config = dict(
    arch='poolformer',
    dataset='photos with spoken descriptions (Open Images, Localized Narratives)',
    image_size=32,
    horizontal_flip=True,
    color_jitter=0.4,
    method='vicreg',
    norm='rmsnorm',
    patch_size=[2, 2],
    depths=[3, 6, 6],
    projector_hidden=1024,
    max_precond_dim=1024,
    adamw_lr_other_params=0.0025,
    gradient_centralization=True,
    steps=6800,
    batch_size=256,
)
Rows from block 10 of a small self-supervised image encoder, named by matrix and row number. Rows with one number belong to one neuron. Each number is 200 + 20 x the weight over its row's rms, rounded and kept within 0 to 999. All counts start at 0.
After each neuron's rows are labels from the 100 images, of 14848, where the neuron reaches its largest size: "responds to" is what is common among them. Only what is clearly more common there than usual is listed. The data: photos with spoken descriptions (Open Images, Localized Narratives).
# gate: MLP gate (model.blocks.10.mlp.gate.weight, 768x192), inputs 96-191
# fc1: MLP up (model.blocks.10.mlp.fc1.weight, 768x192), inputs 96-191
# fc2: MLP down (model.blocks.10.mlp.fc2.weight, 192x768, transposed), outputs 96-191

gate.737,215,193,223,151,183,234,194,209,196,188,185,185,203,193,208,234,175,193,209,213,231,234,189,229,202,179,174,201,206,149,200,234,224,215,233,222,183,223,218,171,250,205,195,204,170,212,218,217,183,210,234,176,222,235,214,190,211,183,183,201,184,178,220,190,183,232,223,194,225,218,198,169,176,217,191,206,213,169,215,192,219,206,167,209,186,176,214,190,186,206,211,207,201,239,215,171
fc1.737,170,209,217,184,200,171,187,241,184,232,224,258,228,207,200,172,225,187,193,195,203,207,200,199,222,206,204,221,231,210,182,178,178,202,181,199,216,192,173,205,195,189,221,214,195,187,183,202,216,208,200,222,207,192,200,220,208,209,207,213,228,212,224,173,192,197,181,214,194,199,206,218,185,205,205,219,187,179,220,213,180,184,164,219,164,196,214,201,231,192,173,186,211,220,213,229
fc2.737,190,206,226,192,172,179,214,198,186,214,232,223,227,211,243,202,194,197,188,224,198,181,218,226,223,176,232,201,186,182,217,220,225,189,194,186,171,171,236,193,197,214,193,202,201,171,196,198,221,206,210,183,200,213,202,204,198,176,198,198,253,206,232,234,205,171,207,216,215,232,218,218,157,206,190,212,181,188,205,215,196,206,199,144,210,212,209,203,201,209,191,186,186,192,200,222
responds to: text has "grass"

gate.678,198,164,221,198,220,194,182,205,197,234,180,190,211,194,194,251,173,203,237,179,195,244,189,191,176,182,192,206,173,189,204,209,202,175,209,190,198,178,205,167,191,192,203,224,168,199,227,219,167,183,179,217,205,154,205,219,231,185,206,200,187,230,200,166,194,243,167,176,181,194,184,185,214,176,167,206,212,242,182,192,210,182,219,227,232,188,190,224,218,217,174,177,189,214,196,175
fc1.678,207,187,207,236,200,214,202,217,204,246,199,200,209,200,199,203,205,209,216,179,190,227,181,202,162,181,177,210,190,179,207,258,210,171,190,202,195,208,196,172,180,161,215,189,192,199,192,222,188,170,198,220,207,164,175,196,238,191,205,205,185,202,199,170,198,214,198,177,200,177,188,204,201,192,177,223,212,227,117,217,198,205,201,238,219,191,199,247,199,190,159,160,184,222,207,211
fc2.678,195,224,166,210,207,216,200,189,194,225,162,193,186,185,197,178,223,206,190,245,202,216,218,217,193,202,203,199,230,216,209,200,198,206,188,174,210,209,206,175,219,212,196,192,175,204,202,200,183,179,200,201,188,202,194,220,195,193,197,204,210,221,222,196,239,171,219,181,247,221,215,216,179,187,227,222,214,196,191,193,190,211,155,195,206,156,205,199,168,146,210,212,160,206,212,230
responds to: text has "people"; text has "them"

gate.298,190,184,203,190,203,166,201,211,202,178,205,241,178,185,211,197,216,203,187,227,217,168,203,197,192,185,215,223,233,232,221,202,204,162,203,184,180,225,194,180,201,200,213,228,233,188,199,220,210,207,197,186,200,230,206,241,211,203,214,167,212,215,233,228,196,216,173,193,200,226,204,193,235,213,190,190,195,233,179,155,167,182,191,154,202,163,205,231,155,216,207,190,231,238,207,215
fc1.298,185,176,196,203,169,222,202,191,192,181,179,173,199,182,180,212,201,178,195,163,230,192,190,224,195,199,220,233,216,196,189,184,189,241,179,209,168,210,178,208,223,201,212,169,215,217,201,202,213,227,205,195,188,206,185,196,213,189,207,163,213,182,207,220,206,212,143,222,206,195,207,163,230,175,211,201,216,173,214,187,188,198,186,172,231,217,213,228,206,217,206,181,167,192,222,198
fc2.298,189,186,191,201,239,220,202,192,163,184,167,178,195,221,194,223,187,224,190,202,244,168,187,204,203,205,232,192,203,198,174,211,159,204,211,181,193,207,163,162,186,191,221,193,237,226,242,198,204,213,176,185,237,221,206,185,204,214,201,184,180,183,187,173,228,233,158,190,202,210,204,207,156,153,189,209,211,212,249,193,215,233,213,214,187,210,193,234,173,208,224,195,168,227,220,213
responds to: text has "dark"

gate.657,189,179,163,211,221,195,217,232,178,198,231,200,174,203,179,200,185,226,210,202,221,167,244,228,196,224,178,214,219,194,208,205,216,201,178,182,195,229,217,176,202,219,196,230,200,195,227,225,214,182,208,212,165,205,229,215,195,208,207,133,236,207,202,208,191,211,169,212,191,186,239,154,211,216,189,196,223,226,226,192,199,196,203,193,244,195,202,240,199,180,225,214,222,201,210,207
fc1.657,192,186,187,198,209,195,231,233,209,226,228,195,209,182,204,194,189,208,179,169,179,172,224,203,224,235,222,181,192,210,194,223,201,236,174,196,209,218,175,213,215,199,181,198,216,227,209,219,173,216,199,231,193,207,202,204,178,199,179,218,205,228,179,202,218,200,162,198,194,246,219,199,234,182,202,191,198,207,207,224,201,208,219,195,226,178,222,221,199,206,195,192,219,207,191,231
fc2.657,226,258,194,178,202,218,193,184,173,197,227,174,239,217,184,205,202,177,186,217,263,189,196,242,190,206,172,186,195,198,187,217,218,183,232,207,202,227,198,185,193,218,211,203,198,211,202,208,187,185,181,167,222,213,214,221,210,196,242,174,188,204,197,183,219,221,181,196,209,175,196,201,211,177,183,224,205,167,227,192,231,216,215,220,192,207,149,183,217,239,183,202,223,198,201,225
responds to: text has "dark"

gate.311,186,153,141,200,219,189,180,189,172,201,231,182,176,186,230,211,218,216,210,215,202,209,158,205,210,231,206,226,198,214,210,191,159,220,176,210,209,194,205,211,205,218,211,232,237,201,218,202,228,208,209,174,187,160,233,200,226,219,175,161,196,165,195,178,191,212,198,179,157,203,209,200,223,204,220,175,231,204,191,201,223,171,169,182,217,231,235,188,192,170,217,204,242,208,222,191
fc1.311,182,174,179,209,192,190,167,191,209,221,234,190,161,221,202,202,182,179,216,236,232,206,186,185,190,169,174,202,172,194,144,176,185,199,191,218,178,211,209,211,178,234,213,216,196,165,219,188,177,198,217,204,176,220,206,202,215,236,206,183,161,156,211,215,212,209,207,199,209,194,207,182,188,208,232,190,251,204,225,174,191,169,139,213,246,199,195,160,181,194,215,200,204,183,166,194
fc2.311,194,151,186,180,221,192,187,179,201,191,222,192,190,193,206,193,202,186,206,196,227,212,209,183,199,184,208,195,191,235,158,192,200,207,229,195,186,200,195,232,198,215,230,209,227,218,186,186,249,220,231,211,181,201,214,194,189,205,200,163,196,216,199,174,223,203,187,184,208,235,193,190,177,215,194,193,188,206,184,203,183,218,148,184,216,180,211,184,224,195,226,220,181,245,189,224
responds to: text has "grass"

gate.473,179,181,200,188,175,198,185,206,186,191,207,206,184,196,150,198,190,146,205,155,232,209,220,220,221,216,209,206,174,207,200,207,217,204,195,191,197,209,218,193,183,198,195,209,217,174,181,211,216,228,186,188,225,192,212,217,210,220,207,187,204,203,176,208,186,204,159,165,237,206,200,185,210,195,196,215,203,182,195,218,192,193,191,201,181,200,204,199,233,201,214,165,176,216,163,172
fc1.473,170,174,188,223,197,225,200,189,203,198,215,194,183,195,168,216,202,181,216,167,244,194,203,206,230,245,201,219,174,210,224,233,207,184,195,193,203,207,196,179,220,209,173,206,229,208,158,234,213,201,187,183,182,198,192,216,184,195,209,187,221,198,207,192,174,209,169,159,236,229,214,206,215,196,191,220,207,184,196,201,212,204,172,204,196,217,187,189,216,184,218,186,196,188,181,184
fc2.473,195,202,209,185,172,216,175,233,204,193,166,180,166,216,208,215,173,168,210,230,205,242,229,223,191,217,183,196,152,202,213,185,206,218,206,166,173,192,177,170,243,215,184,202,175,206,160,193,174,236,208,195,190,227,199,181,159,222,181,204,200,183,224,179,186,215,178,199,206,209,178,193,215,219,191,214,181,194,223,258,220,196,199,195,184,189,184,180,210,207,208,214,182,203,213,189
responds to: text has "food"; text has "plate"

gate.542,208,192,270,226,226,213,209,212,201,200,228,209,177,154,173,214,218,196,198,209,241,204,209,210,196,194,231,222,199,224,202,199,218,211,197,208,185,202,164,222,203,190,215,205,193,207,216,182,206,201,198,205,238,180,193,185,238,187,213,158,202,197,179,214,204,205,174,188,165,210,184,177,219,201,198,184,208,218,218,230,209,200,185,200,183,206,202,223,194,225,183,184,211,199,191,206
fc1.542,147,210,182,197,187,206,178,210,197,185,213,214,202,101,206,217,195,210,197,213,169,191,192,180,233,195,211,201,210,213,194,188,144,216,184,183,213,191,228,174,198,197,235,209,212,219,201,189,223,182,190,197,180,222,261,214,212,207,182,210,193,158,223,181,212,191,195,196,235,186,215,183,176,192,205,191,205,202,200,178,230,200,197,182,226,201,191,161,182,214,221,215,195,187,191,215
fc2.542,174,220,210,232,212,190,195,226,170,175,206,221,186,112,179,208,181,194,213,225,193,203,197,201,206,176,230,213,202,209,189,160,218,225,166,197,176,189,208,211,189,217,222,226,197,189,234,179,179,160,182,190,212,195,204,197,204,197,197,205,203,202,223,207,200,208,176,207,170,186,212,185,189,181,205,193,190,172,211,242,226,185,175,184,193,231,177,219,186,202,209,213,191,183,199,210
responds to: text has "dark"

gate.326,210,165,224,213,216,250,193,197,207,230,177,223,203,199,197,195,183,236,205,220,179,190,194,224,195,204,197,175,184,192,226,215,199,196,203,210,232,204,239,178,191,231,248,201,194,206,155,182,227,172,203,176,209,223,208,180,223,196,212,201,191,204,206,207,193,206,191,186,197,176,191,172,199,227,191,158,180,161,217,198,187,168,209,226,222,206,218,209,209,199,181,182,179,192,188,221
fc1.326,184,186,219,198,189,192,220,190,171,205,210,199,199,223,216,194,207,160,198,179,228,196,217,168,201,212,199,195,190,183,182,208,203,192,189,193,197,193,182,234,223,213,161,203,223,213,216,218,183,225,202,202,181,198,190,198,205,186,215,200,193,202,191,219,199,198,208,196,225,207,217,216,204,188,209,239,225,220,190,175,224,207,210,178,173,219,208,183,183,188,228,235,211,242,237,167
fc2.326,207,200,214,204,199,159,224,205,232,213,181,188,210,188,215,201,200,235,198,219,171,205,200,210,198,213,203,208,202,201,210,208,202,221,193,175,239,188,198,171,142,209,214,197,173,198,195,200,192,202,200,173,216,211,195,225,186,210,197,197,229,179,221,207,204,227,199,223,195,199,189,185,216,173,195,238,189,226,180,199,205,190,191,201,177,212,183,188,194,160,189,238,189,237,200,164
responds to: text has "trees"; text has "sky"; text has "buildings"

gate.463,188,217,214,222,227,205,223,202,205,193,166,190,199,233,194,207,181,194,210,195,158,196,204,156,210,205,177,196,189,212,199,171,215,194,232,172,190,182,199,172,219,210,182,159,209,194,188,205,202,185,170,190,177,219,216,234,203,226,193,188,206,210,173,219,219,204,213,206,206,222,209,208,206,216,200,222,207,199,213,148,192,218,208,203,218,192,216,217,216,211,183,213,201,240,177,238
fc1.463,214,206,185,175,169,197,170,205,209,227,212,212,193,179,198,166,207,198,186,210,257,195,201,219,192,194,229,197,197,172,186,237,172,216,175,208,196,185,209,238,201,171,216,242,185,210,213,187,174,207,206,198,210,184,181,182,175,177,192,204,193,196,205,191,201,200,204,193,212,190,188,182,186,175,199,172,180,169,206,266,204,173,163,206,178,203,184,180,186,185,228,190,189,178,199,185
fc2.463,211,211,206,197,215,208,181,202,214,181,182,200,212,203,173,198,175,235,201,195,171,206,219,190,178,222,231,238,215,185,202,172,201,186,177,204,221,199,208,189,184,199,254,172,182,203,191,185,212,181,214,195,179,211,234,227,183,210,239,212,196,229,174,198,214,218,221,180,218,200,207,209,204,188,186,242,207,185,208,197,231,182,215,218,174,181,190,226,214,228,181,202,204,225,188,216
responds to: text has "grass"

gate.179,188,177,192,184,234,247,220,215,215,231,202,248,183,182,206,182,193,175,194,188,176,201,228,210,196,182,227,198,182,193,173,205,223,187,193,165,176,167,208,213,176,214,206,216,228,198,222,239,197,210,191,226,201,189,190,190,192,165,225,203,180,238,193,179,194,176,177,194,223,178,198,198,214,172,176,209,194,200,176,213,175,224,197,209,158,148,197,179,208,194,165,204,213,185,191,162
fc1.179,190,227,218,210,165,180,173,209,178,188,164,165,225,210,185,208,218,194,212,189,226,178,175,198,187,224,152,186,209,221,243,176,168,179,173,215,249,213,163,188,212,187,189,174,162,206,194,142,201,178,185,192,208,199,203,206,216,222,171,204,199,186,192,205,202,219,219,212,170,213,193,204,180,228,213,194,191,202,224,176,205,173,204,211,206,240,207,202,202,203,230,221,198,188,221,222
fc2.179,178,185,175,180,205,208,220,195,177,245,184,208,204,216,229,191,210,188,222,191,232,221,222,190,186,195,193,189,180,223,200,205,195,189,167,175,246,198,198,218,180,206,228,235,176,209,206,249,207,229,201,203,209,205,210,202,212,184,236,207,203,220,215,210,187,197,183,180,191,188,209,212,221,230,224,231,200,218,245,189,225,229,206,202,183,207,210,209,206,209,208,191,230,183,193,153
responds to: text has "sky"

gate.387,212,200,226,208,237,222,199,187,242,200,185,200,183,199,204,218,207,219,224,230,229,209,241,202,202,169,209,214,173,190,187,206,231,198,187,197,220,204,228,182,195,187,189,183,199,221,236,194,204,184,238,194,215,168,223,215,200,185,222,169,204,220,194,186,203,206,205,192,213,204,193,213,192,215,210,180,213,177,204,173,174,202,207,174,188,201,177,207,232,222,170,178,240,209,182,182
fc1.387,234,198,207,227,219,228,183,208,259,210,160,199,190,180,221,214,188,213,207,221,211,197,205,194,189,196,200,227,202,202,207,220,247,196,181,180,197,197,201,197,204,179,183,184,192,227,213,180,186,213,237,193,221,180,185,231,208,193,206,200,198,213,207,184,202,227,222,202,174,204,210,210,185,211,217,212,207,165,220,205,181,168,188,185,204,234,201,201,217,211,213,170,238,237,187,206
fc2.387,203,197,216,193,153,186,192,185,175,177,202,183,223,222,200,184,188,169,170,199,234,220,213,194,200,261,218,217,203,206,246,173,211,178,219,222,194,218,183,195,203,261,186,169,195,207,180,216,223,176,177,204,161,206,188,202,210,197,210,231,177,209,202,208,192,230,174,195,181,202,239,200,195,192,186,226,251,190,207,172,204,216,172,218,183,207,195,204,209,202,208,189,167,203,162,228
responds to: text has "sky"; text has "buildings"

gate.243,170,192,204,245,198,201,160,198,197,185,148,188,252,233,201,199,207,225,216,208,187,222,206,203,218,217,211,173,175,186,187,208,201,191,220,193,189,226,182,189,178,179,210,185,172,220,217,231,190,223,187,179,212,207,191,204,176,185,164,180,204,181,175,209,224,189,233,183,211,215,178,195,197,190,197,192,205,210,216,193,217,203,224,191,192,224,188,220,200,197,230,236,232,172,212,232
fc1.243,196,208,239,247,228,200,162,172,203,177,195,210,191,214,218,214,182,209,180,185,210,234,210,219,171,197,214,146,190,221,217,251,223,187,215,170,209,200,191,203,178,195,191,181,196,199,207,218,190,194,217,200,218,204,179,183,206,195,215,171,243,173,202,214,213,206,244,170,207,244,185,155,224,186,210,194,173,215,196,208,206,198,208,214,197,217,183,177,212,224,215,212,238,181,207,180
fc2.243,221,211,180,189,247,168,219,210,208,180,178,206,185,204,228,191,201,189,163,212,230,204,238,208,201,217,189,182,218,200,204,205,227,187,176,211,187,185,207,208,186,228,243,172,169,218,164,179,208,170,189,253,163,190,200,231,192,203,225,202,215,214,229,202,190,166,201,215,183,188,230,182,203,187,214,213,212,250,237,204,214,221,194,193,212,172,179,187,192,177,192,198,187,200,194,195
responds to: text has "grass"

gate.159,200,183,235,207,189,159,205,177,219,179,238,211,191,199,209,195,202,203,220,193,198,191,192,208,203,144,199,197,202,201,204,196,207,188,190,181,235,204,220,198,206,177,200,176,194,204,210,216,195,175,190,155,184,228,197,218,210,204,196,217,195,221,174,228,225,174,184,172,204,217,190,200,249,207,195,208,203,230,187,169,210,181,212,159,200,188,202,178,246,229,240,197,247,207,196,219
fc1.159,223,180,218,183,223,187,209,186,220,178,251,237,187,168,178,205,215,195,217,201,209,196,205,197,188,140,220,204,203,222,205,190,194,193,191,205,208,209,230,200,206,199,183,181,202,162,195,193,198,157,209,186,200,235,218,218,196,186,213,224,192,221,174,219,181,190,196,190,196,185,212,200,198,214,172,236,176,222,187,154,212,189,186,214,192,182,199,194,204,227,221,213,216,193,209,204
fc2.159,186,205,189,226,243,214,165,173,171,202,188,208,197,193,205,227,177,201,200,203,211,241,220,190,190,185,184,213,185,196,200,208,180,181,181,176,191,208,202,190,202,179,171,188,209,211,194,186,190,193,225,218,196,189,203,207,189,181,182,204,222,233,196,218,201,231,194,188,187,193,196,179,179,191,200,221,212,240,178,250,221,195,195,216,220,201,196,231,237,167,212,206,204,240,180,230
responds to: text has "trees"; text has "grass"

gate.377,203,209,183,198,181,200,213,230,188,184,190,221,187,197,220,176,223,204,185,226,169,217,177,218,210,226,223,199,243,221,191,220,148,205,203,174,219,189,207,220,223,183,202,203,176,192,217,161,232,188,170,186,200,220,193,225,193,225,178,210,222,207,190,211,216,189,219,180,174,198,171,189,207,192,208,181,213,221,185,211,181,194,195,214,202,176,208,202,206,221,203,182,208,233,221,187
fc1.377,181,223,174,185,205,190,191,179,186,212,191,229,183,184,187,203,209,197,210,228,192,205,199,169,185,185,228,181,235,226,222,172,169,180,205,206,235,211,186,167,193,177,160,183,200,218,191,180,221,174,218,185,223,198,204,207,234,232,219,211,206,224,175,177,196,196,190,202,207,211,177,194,201,217,207,217,207,194,199,216,222,196,230,178,221,192,224,200,197,205,198,223,183,205,203,141
fc2.377,166,178,176,183,215,230,163,187,227,195,215,212,190,196,187,148,227,222,189,175,204,219,175,196,194,173,164,213,212,210,189,210,190,208,236,216,183,194,193,188,198,195,186,187,191,213,212,196,209,213,211,191,202,185,201,231,203,178,193,204,170,203,178,197,178,167,190,171,201,175,171,211,247,193,205,173,204,235,206,231,221,232,178,210,182,221,209,212,168,208,173,231,175,207,226,189
responds to: text has "trees"; text has "grass"

gate.5,217,183,180,206,230,203,165,170,220,179,213,172,198,181,191,185,250,205,220,179,226,210,206,190,230,175,184,208,190,216,195,244,218,175,181,195,203,193,209,170,215,153,212,229,190,220,193,184,219,198,209,189,228,190,195,182,219,200,183,205,228,172,188,213,203,209,207,214,157,212,182,219,187,166,208,224,185,174,181,203,223,192,220,217,206,192,219,201,213,206,206,246,223,201,213,177
fc1.5,206,193,196,147,212,216,205,204,183,253,196,160,173,208,212,194,168,192,172,205,182,186,205,198,211,200,223,162,223,196,200,205,182,192,188,207,214,189,174,212,166,240,159,191,217,177,230,212,189,225,209,237,200,195,220,192,166,239,206,215,193,238,226,151,199,244,207,210,211,195,180,212,236,233,173,198,220,217,187,206,199,177,178,204,174,204,213,189,151,172,169,192,206,201,201,200
fc2.5,216,171,190,193,177,183,227,227,205,195,215,237,158,207,216,192,194,208,224,230,157,199,260,248,196,206,193,209,199,196,207,192,216,214,201,188,213,202,217,228,189,221,195,205,199,196,227,241,219,206,217,198,187,246,197,202,207,236,203,185,222,202,191,188,197,180,221,205,212,186,206,210,202,206,187,176,180,180,172,206,204,200,210,204,204,207,230,187,164,204,188,214,219,185,200,214
responds to: text has "grass"

gate.740,228,185,217,182,190,193,190,198,185,184,193,202,179,189,186,235,227,177,224,208,195,205,196,218,212,195,189,196,192,234,165,199,212,217,191,176,174,188,211,191,180,217,214,221,207,235,230,167,168,175,179,217,160,183,215,205,223,215,230,189,182,187,206,209,212,214,202,213,197,216,178,176,201,214,201,167,237,215,160,185,184,229,179,181,193,226,211,201,216,191,189,192,224,238,208,246
fc1.740,205,183,216,192,194,203,190,193,188,181,213,213,174,198,197,237,211,184,214,200,197,236,197,211,228,191,178,198,221,218,174,175,205,214,216,175,161,213,189,198,171,220,206,236,208,245,235,155,182,164,195,214,193,172,219,193,204,237,204,191,186,186,196,193,201,209,229,189,201,208,174,202,213,218,186,186,228,198,177,173,205,231,192,176,213,234,196,192,219,174,203,185,208,232,189,223
fc2.740,218,199,207,215,197,233,173,236,189,131,187,185,202,217,190,167,200,189,182,185,178,234,194,180,209,178,192,182,185,182,207,188,209,173,217,220,171,207,225,162,211,175,188,197,179,171,223,186,217,167,186,208,216,172,218,209,172,218,180,220,171,228,151,178,188,213,192,192,187,213,240,223,228,220,211,211,233,205,219,193,204,179,212,213,197,180,204,212,202,201,207,189,148,202,166,174
responds to: text has "people"; text has "standing"; text has "sitting"; text has "table"

gate.381,203,228,187,185,208,213,225,158,207,240,197,237,231,197,243,244,229,199,212,193,183,180,219,174,224,173,219,217,168,192,224,154,215,204,227,181,178,209,210,206,222,175,194,182,173,205,210,180,215,218,202,159,227,203,176,177,183,198,195,196,160,232,154,216,230,221,179,216,188,177,202,199,182,189,196,215,202,186,184,198,182,205,203,178,184,211,183,211,190,187,199,190,245,195,191,191
fc1.381,217,191,254,241,196,172,205,206,181,218,204,186,187,197,167,182,193,220,179,184,190,200,176,194,223,201,214,184,225,232,193,269,196,191,172,214,200,190,165,185,172,200,219,196,231,209,175,193,176,200,147,204,194,191,195,245,204,203,187,217,227,223,191,208,180,197,212,182,245,224,153,193,233,202,209,231,204,210,189,190,177,190,182,222,171,188,184,203,185,196,210,212,154,202,173,220
fc2.381,209,165,207,213,201,193,191,191,197,188,181,141,172,198,175,164,214,200,215,162,232,209,184,202,212,205,179,192,221,190,200,216,198,190,176,194,222,195,208,180,226,203,204,231,206,212,192,209,188,199,163,181,184,159,194,246,169,195,171,233,234,190,193,210,209,189,223,215,229,222,194,218,222,194,180,224,217,191,174,177,223,165,208,199,175,196,203,184,187,252,170,174,187,190,199,198
responds to: text has "sky"; text has "trees"; text has "grass"; text has "clouds"

gate.144,209,182,196,176,229,182,190,209,203,182,232,226,156,186,198,200,198,226,187,191,197,189,192,181,193,178,205,181,179,202,209,180,217,187,192,196,177,210,236,188,155,227,203,200,199,228,200,184,181,228,178,216,197,165,211,214,182,228,227,193,204,214,221,199,210,214,194,165,210,174,198,188,227,216,161,180,202,206,173,222,220,221,200,236,227,213,218,197,184,186,171,175,200,204,195,223
fc1.144,223,170,205,187,223,182,225,228,212,179,202,201,152,200,185,208,200,230,193,188,181,234,189,140,219,215,205,140,170,211,190,215,226,211,192,178,207,225,264,218,195,196,171,213,209,212,200,184,188,218,183,194,189,181,199,189,194,230,189,210,212,197,214,218,186,191,181,194,195,182,220,200,223,196,196,201,224,198,215,234,227,217,218,204,231,198,210,209,172,211,163,165,210,219,203,229
fc2.144,211,197,199,191,182,213,189,172,216,191,206,228,185,218,187,156,220,197,189,166,185,217,207,194,194,210,200,237,204,198,206,222,201,229,205,170,190,212,210,224,256,232,182,215,181,206,196,198,194,185,181,199,186,199,180,218,210,200,230,170,189,194,206,209,170,191,163,208,225,224,216,166,147,215,189,221,200,192,174,186,182,226,214,187,208,195,196,201,207,229,182,198,213,181,183,185
responds to: text has "people"

gate.383,186,195,211,175,220,176,204,196,206,213,209,237,204,185,144,181,232,163,208,178,220,200,174,152,219,187,197,171,188,209,228,223,194,199,220,168,191,215,195,177,266,196,197,233,193,218,164,202,212,189,202,212,169,186,215,214,190,210,227,242,188,218,229,209,198,236,205,201,165,215,219,204,224,232,183,217,202,201,203,215,203,204,187,190,203,188,239,184,179,184,188,193,203,217,183,178
fc1.383,215,200,173,202,171,209,201,230,197,186,191,175,200,212,199,204,179,255,205,220,199,195,239,217,183,164,198,219,197,176,166,205,166,206,206,205,195,212,199,211,185,194,213,174,169,178,192,205,194,206,228,209,205,192,182,203,242,190,195,208,178,210,207,193,179,166,205,237,195,217,215,215,168,166,184,194,189,187,217,196,200,194,202,214,191,188,179,188,182,214,202,226,187,193,202,230
fc2.383,203,198,198,171,211,215,167,174,197,184,189,162,197,170,205,197,200,203,221,210,218,198,186,169,234,207,204,208,198,166,184,239,173,196,184,208,204,219,196,221,195,223,217,193,231,190,242,174,176,191,219,159,216,196,226,201,185,225,172,193,232,187,254,235,167,199,209,208,189,225,194,234,197,186,209,167,204,212,200,209,221,175,231,169,206,210,193,238,207,197,178,175,178,240,196,210
responds to: text has "sky"; text has "buildings"

gate.237,195,195,204,183,230,157,206,165,170,217,227,237,228,180,192,186,239,182,197,168,223,176,187,185,213,207,167,214,205,219,189,151,212,188,195,219,207,202,208,200,191,172,164,202,203,181,206,184,178,190,208,230,182,169,183,215,197,198,187,227,190,208,195,167,200,242,201,187,224,184,219,180,177,211,219,203,189,184,199,199,191,233,176,183,211,212,245,220,231,207,201,172,243,200,193,183
fc1.237,180,198,229,206,230,178,168,209,180,214,216,189,157,206,191,170,217,198,202,175,181,188,194,217,197,192,180,190,211,191,207,241,202,213,194,173,213,216,179,195,197,200,206,204,205,181,189,208,164,192,221,150,236,185,217,186,214,183,193,201,250,185,202,197,213,196,220,212,196,219,203,187,196,199,227,170,195,185,163,197,202,236,183,203,180,223,207,198,238,180,266,184,191,192,190,185
fc2.237,205,205,213,210,202,207,200,210,205,250,200,168,191,186,208,180,213,199,209,172,199,213,204,203,187,186,207,216,214,203,206,225,141,217,210,199,207,190,198,220,246,217,193,207,192,172,237,210,211,189,213,194,209,217,169,176,220,209,208,189,203,213,183,207,172,176,170,197,194,197,199,240,226,220,198,189,187,196,241,189,214,183,247,201,180,220,176,223,188,199,211,218,175,217,243,193
responds to: text has "trees"; text has "sky"

gate.292,201,163,201,173,206,234,194,225,182,188,202,197,196,193,235,227,193,166,226,193,217,191,198,193,204,205,213,207,205,216,183,184,204,212,208,197,181,198,195,210,152,193,172,205,177,218,198,175,222,179,238,172,243,218,232,185,193,219,223,210,177,209,202,207,210,182,166,189,188,188,220,217,214,173,171,208,182,193,197,197,191,191,193,180,188,210,216,231,214,190,203,174,192,183,195,210
fc1.292,213,240,217,199,200,213,201,202,204,248,177,164,177,200,198,174,173,215,209,220,203,190,239,164,177,196,178,179,203,196,203,179,189,191,179,214,204,192,178,220,179,178,186,176,211,185,221,221,173,184,203,207,202,203,181,218,184,204,186,215,182,194,211,206,204,203,186,207,231,239,200,228,202,182,237,187,182,198,219,200,204,213,214,162,173,183,202,167,216,195,210,171,222,193,192,182
fc2.292,222,198,187,200,202,162,206,228,230,186,160,215,181,223,176,206,222,214,207,206,202,210,167,236,207,173,217,200,204,217,192,215,170,209,206,203,221,215,217,191,217,214,246,187,239,212,188,195,211,192,227,206,190,168,216,207,206,200,184,192,220,231,216,209,201,231,226,208,228,243,208,193,212,251,211,183,148,183,159,182,204,189,201,191,193,213,165,156,200,211,175,174,255,209,222,201
responds to: text has "people"

gate.145,208,182,222,175,205,176,186,203,206,232,185,187,162,185,179,185,246,195,194,192,211,165,179,199,169,244,190,192,194,234,164,211,217,213,177,199,225,230,214,208,191,171,226,214,196,194,201,199,171,185,188,210,201,191,172,200,209,180,198,238,192,204,200,182,207,234,214,182,199,233,202,187,199,197,208,205,155,221,216,197,196,171,167,220,193,235,210,220,205,227,225,195,201,203,219,191
fc1.145,205,143,180,210,162,228,223,201,204,244,198,188,215,235,228,189,218,233,216,206,200,217,219,208,182,209,182,194,182,181,184,222,182,214,197,169,186,213,178,196,220,267,202,211,210,200,181,183,203,193,204,209,168,213,203,198,178,174,201,182,209,197,218,217,197,207,201,230,205,207,220,220,190,187,207,212,176,202,193,171,226,176,178,234,174,172,190,195,225,234,163,199,197,188,184,199
fc2.145,219,188,190,201,191,203,203,189,207,188,238,199,206,214,192,163,211,221,210,198,211,211,235,180,208,194,240,188,169,186,180,243,214,194,180,192,162,183,224,185,198,198,164,172,155,215,181,214,214,201,217,205,161,196,190,205,195,205,217,206,149,254,220,177,190,182,190,189,175,216,208,197,184,179,217,184,180,190,197,243,151,207,183,207,189,211,181,174,258,214,172,211,193,210,196,195
responds to: text has "sky"; text has "water"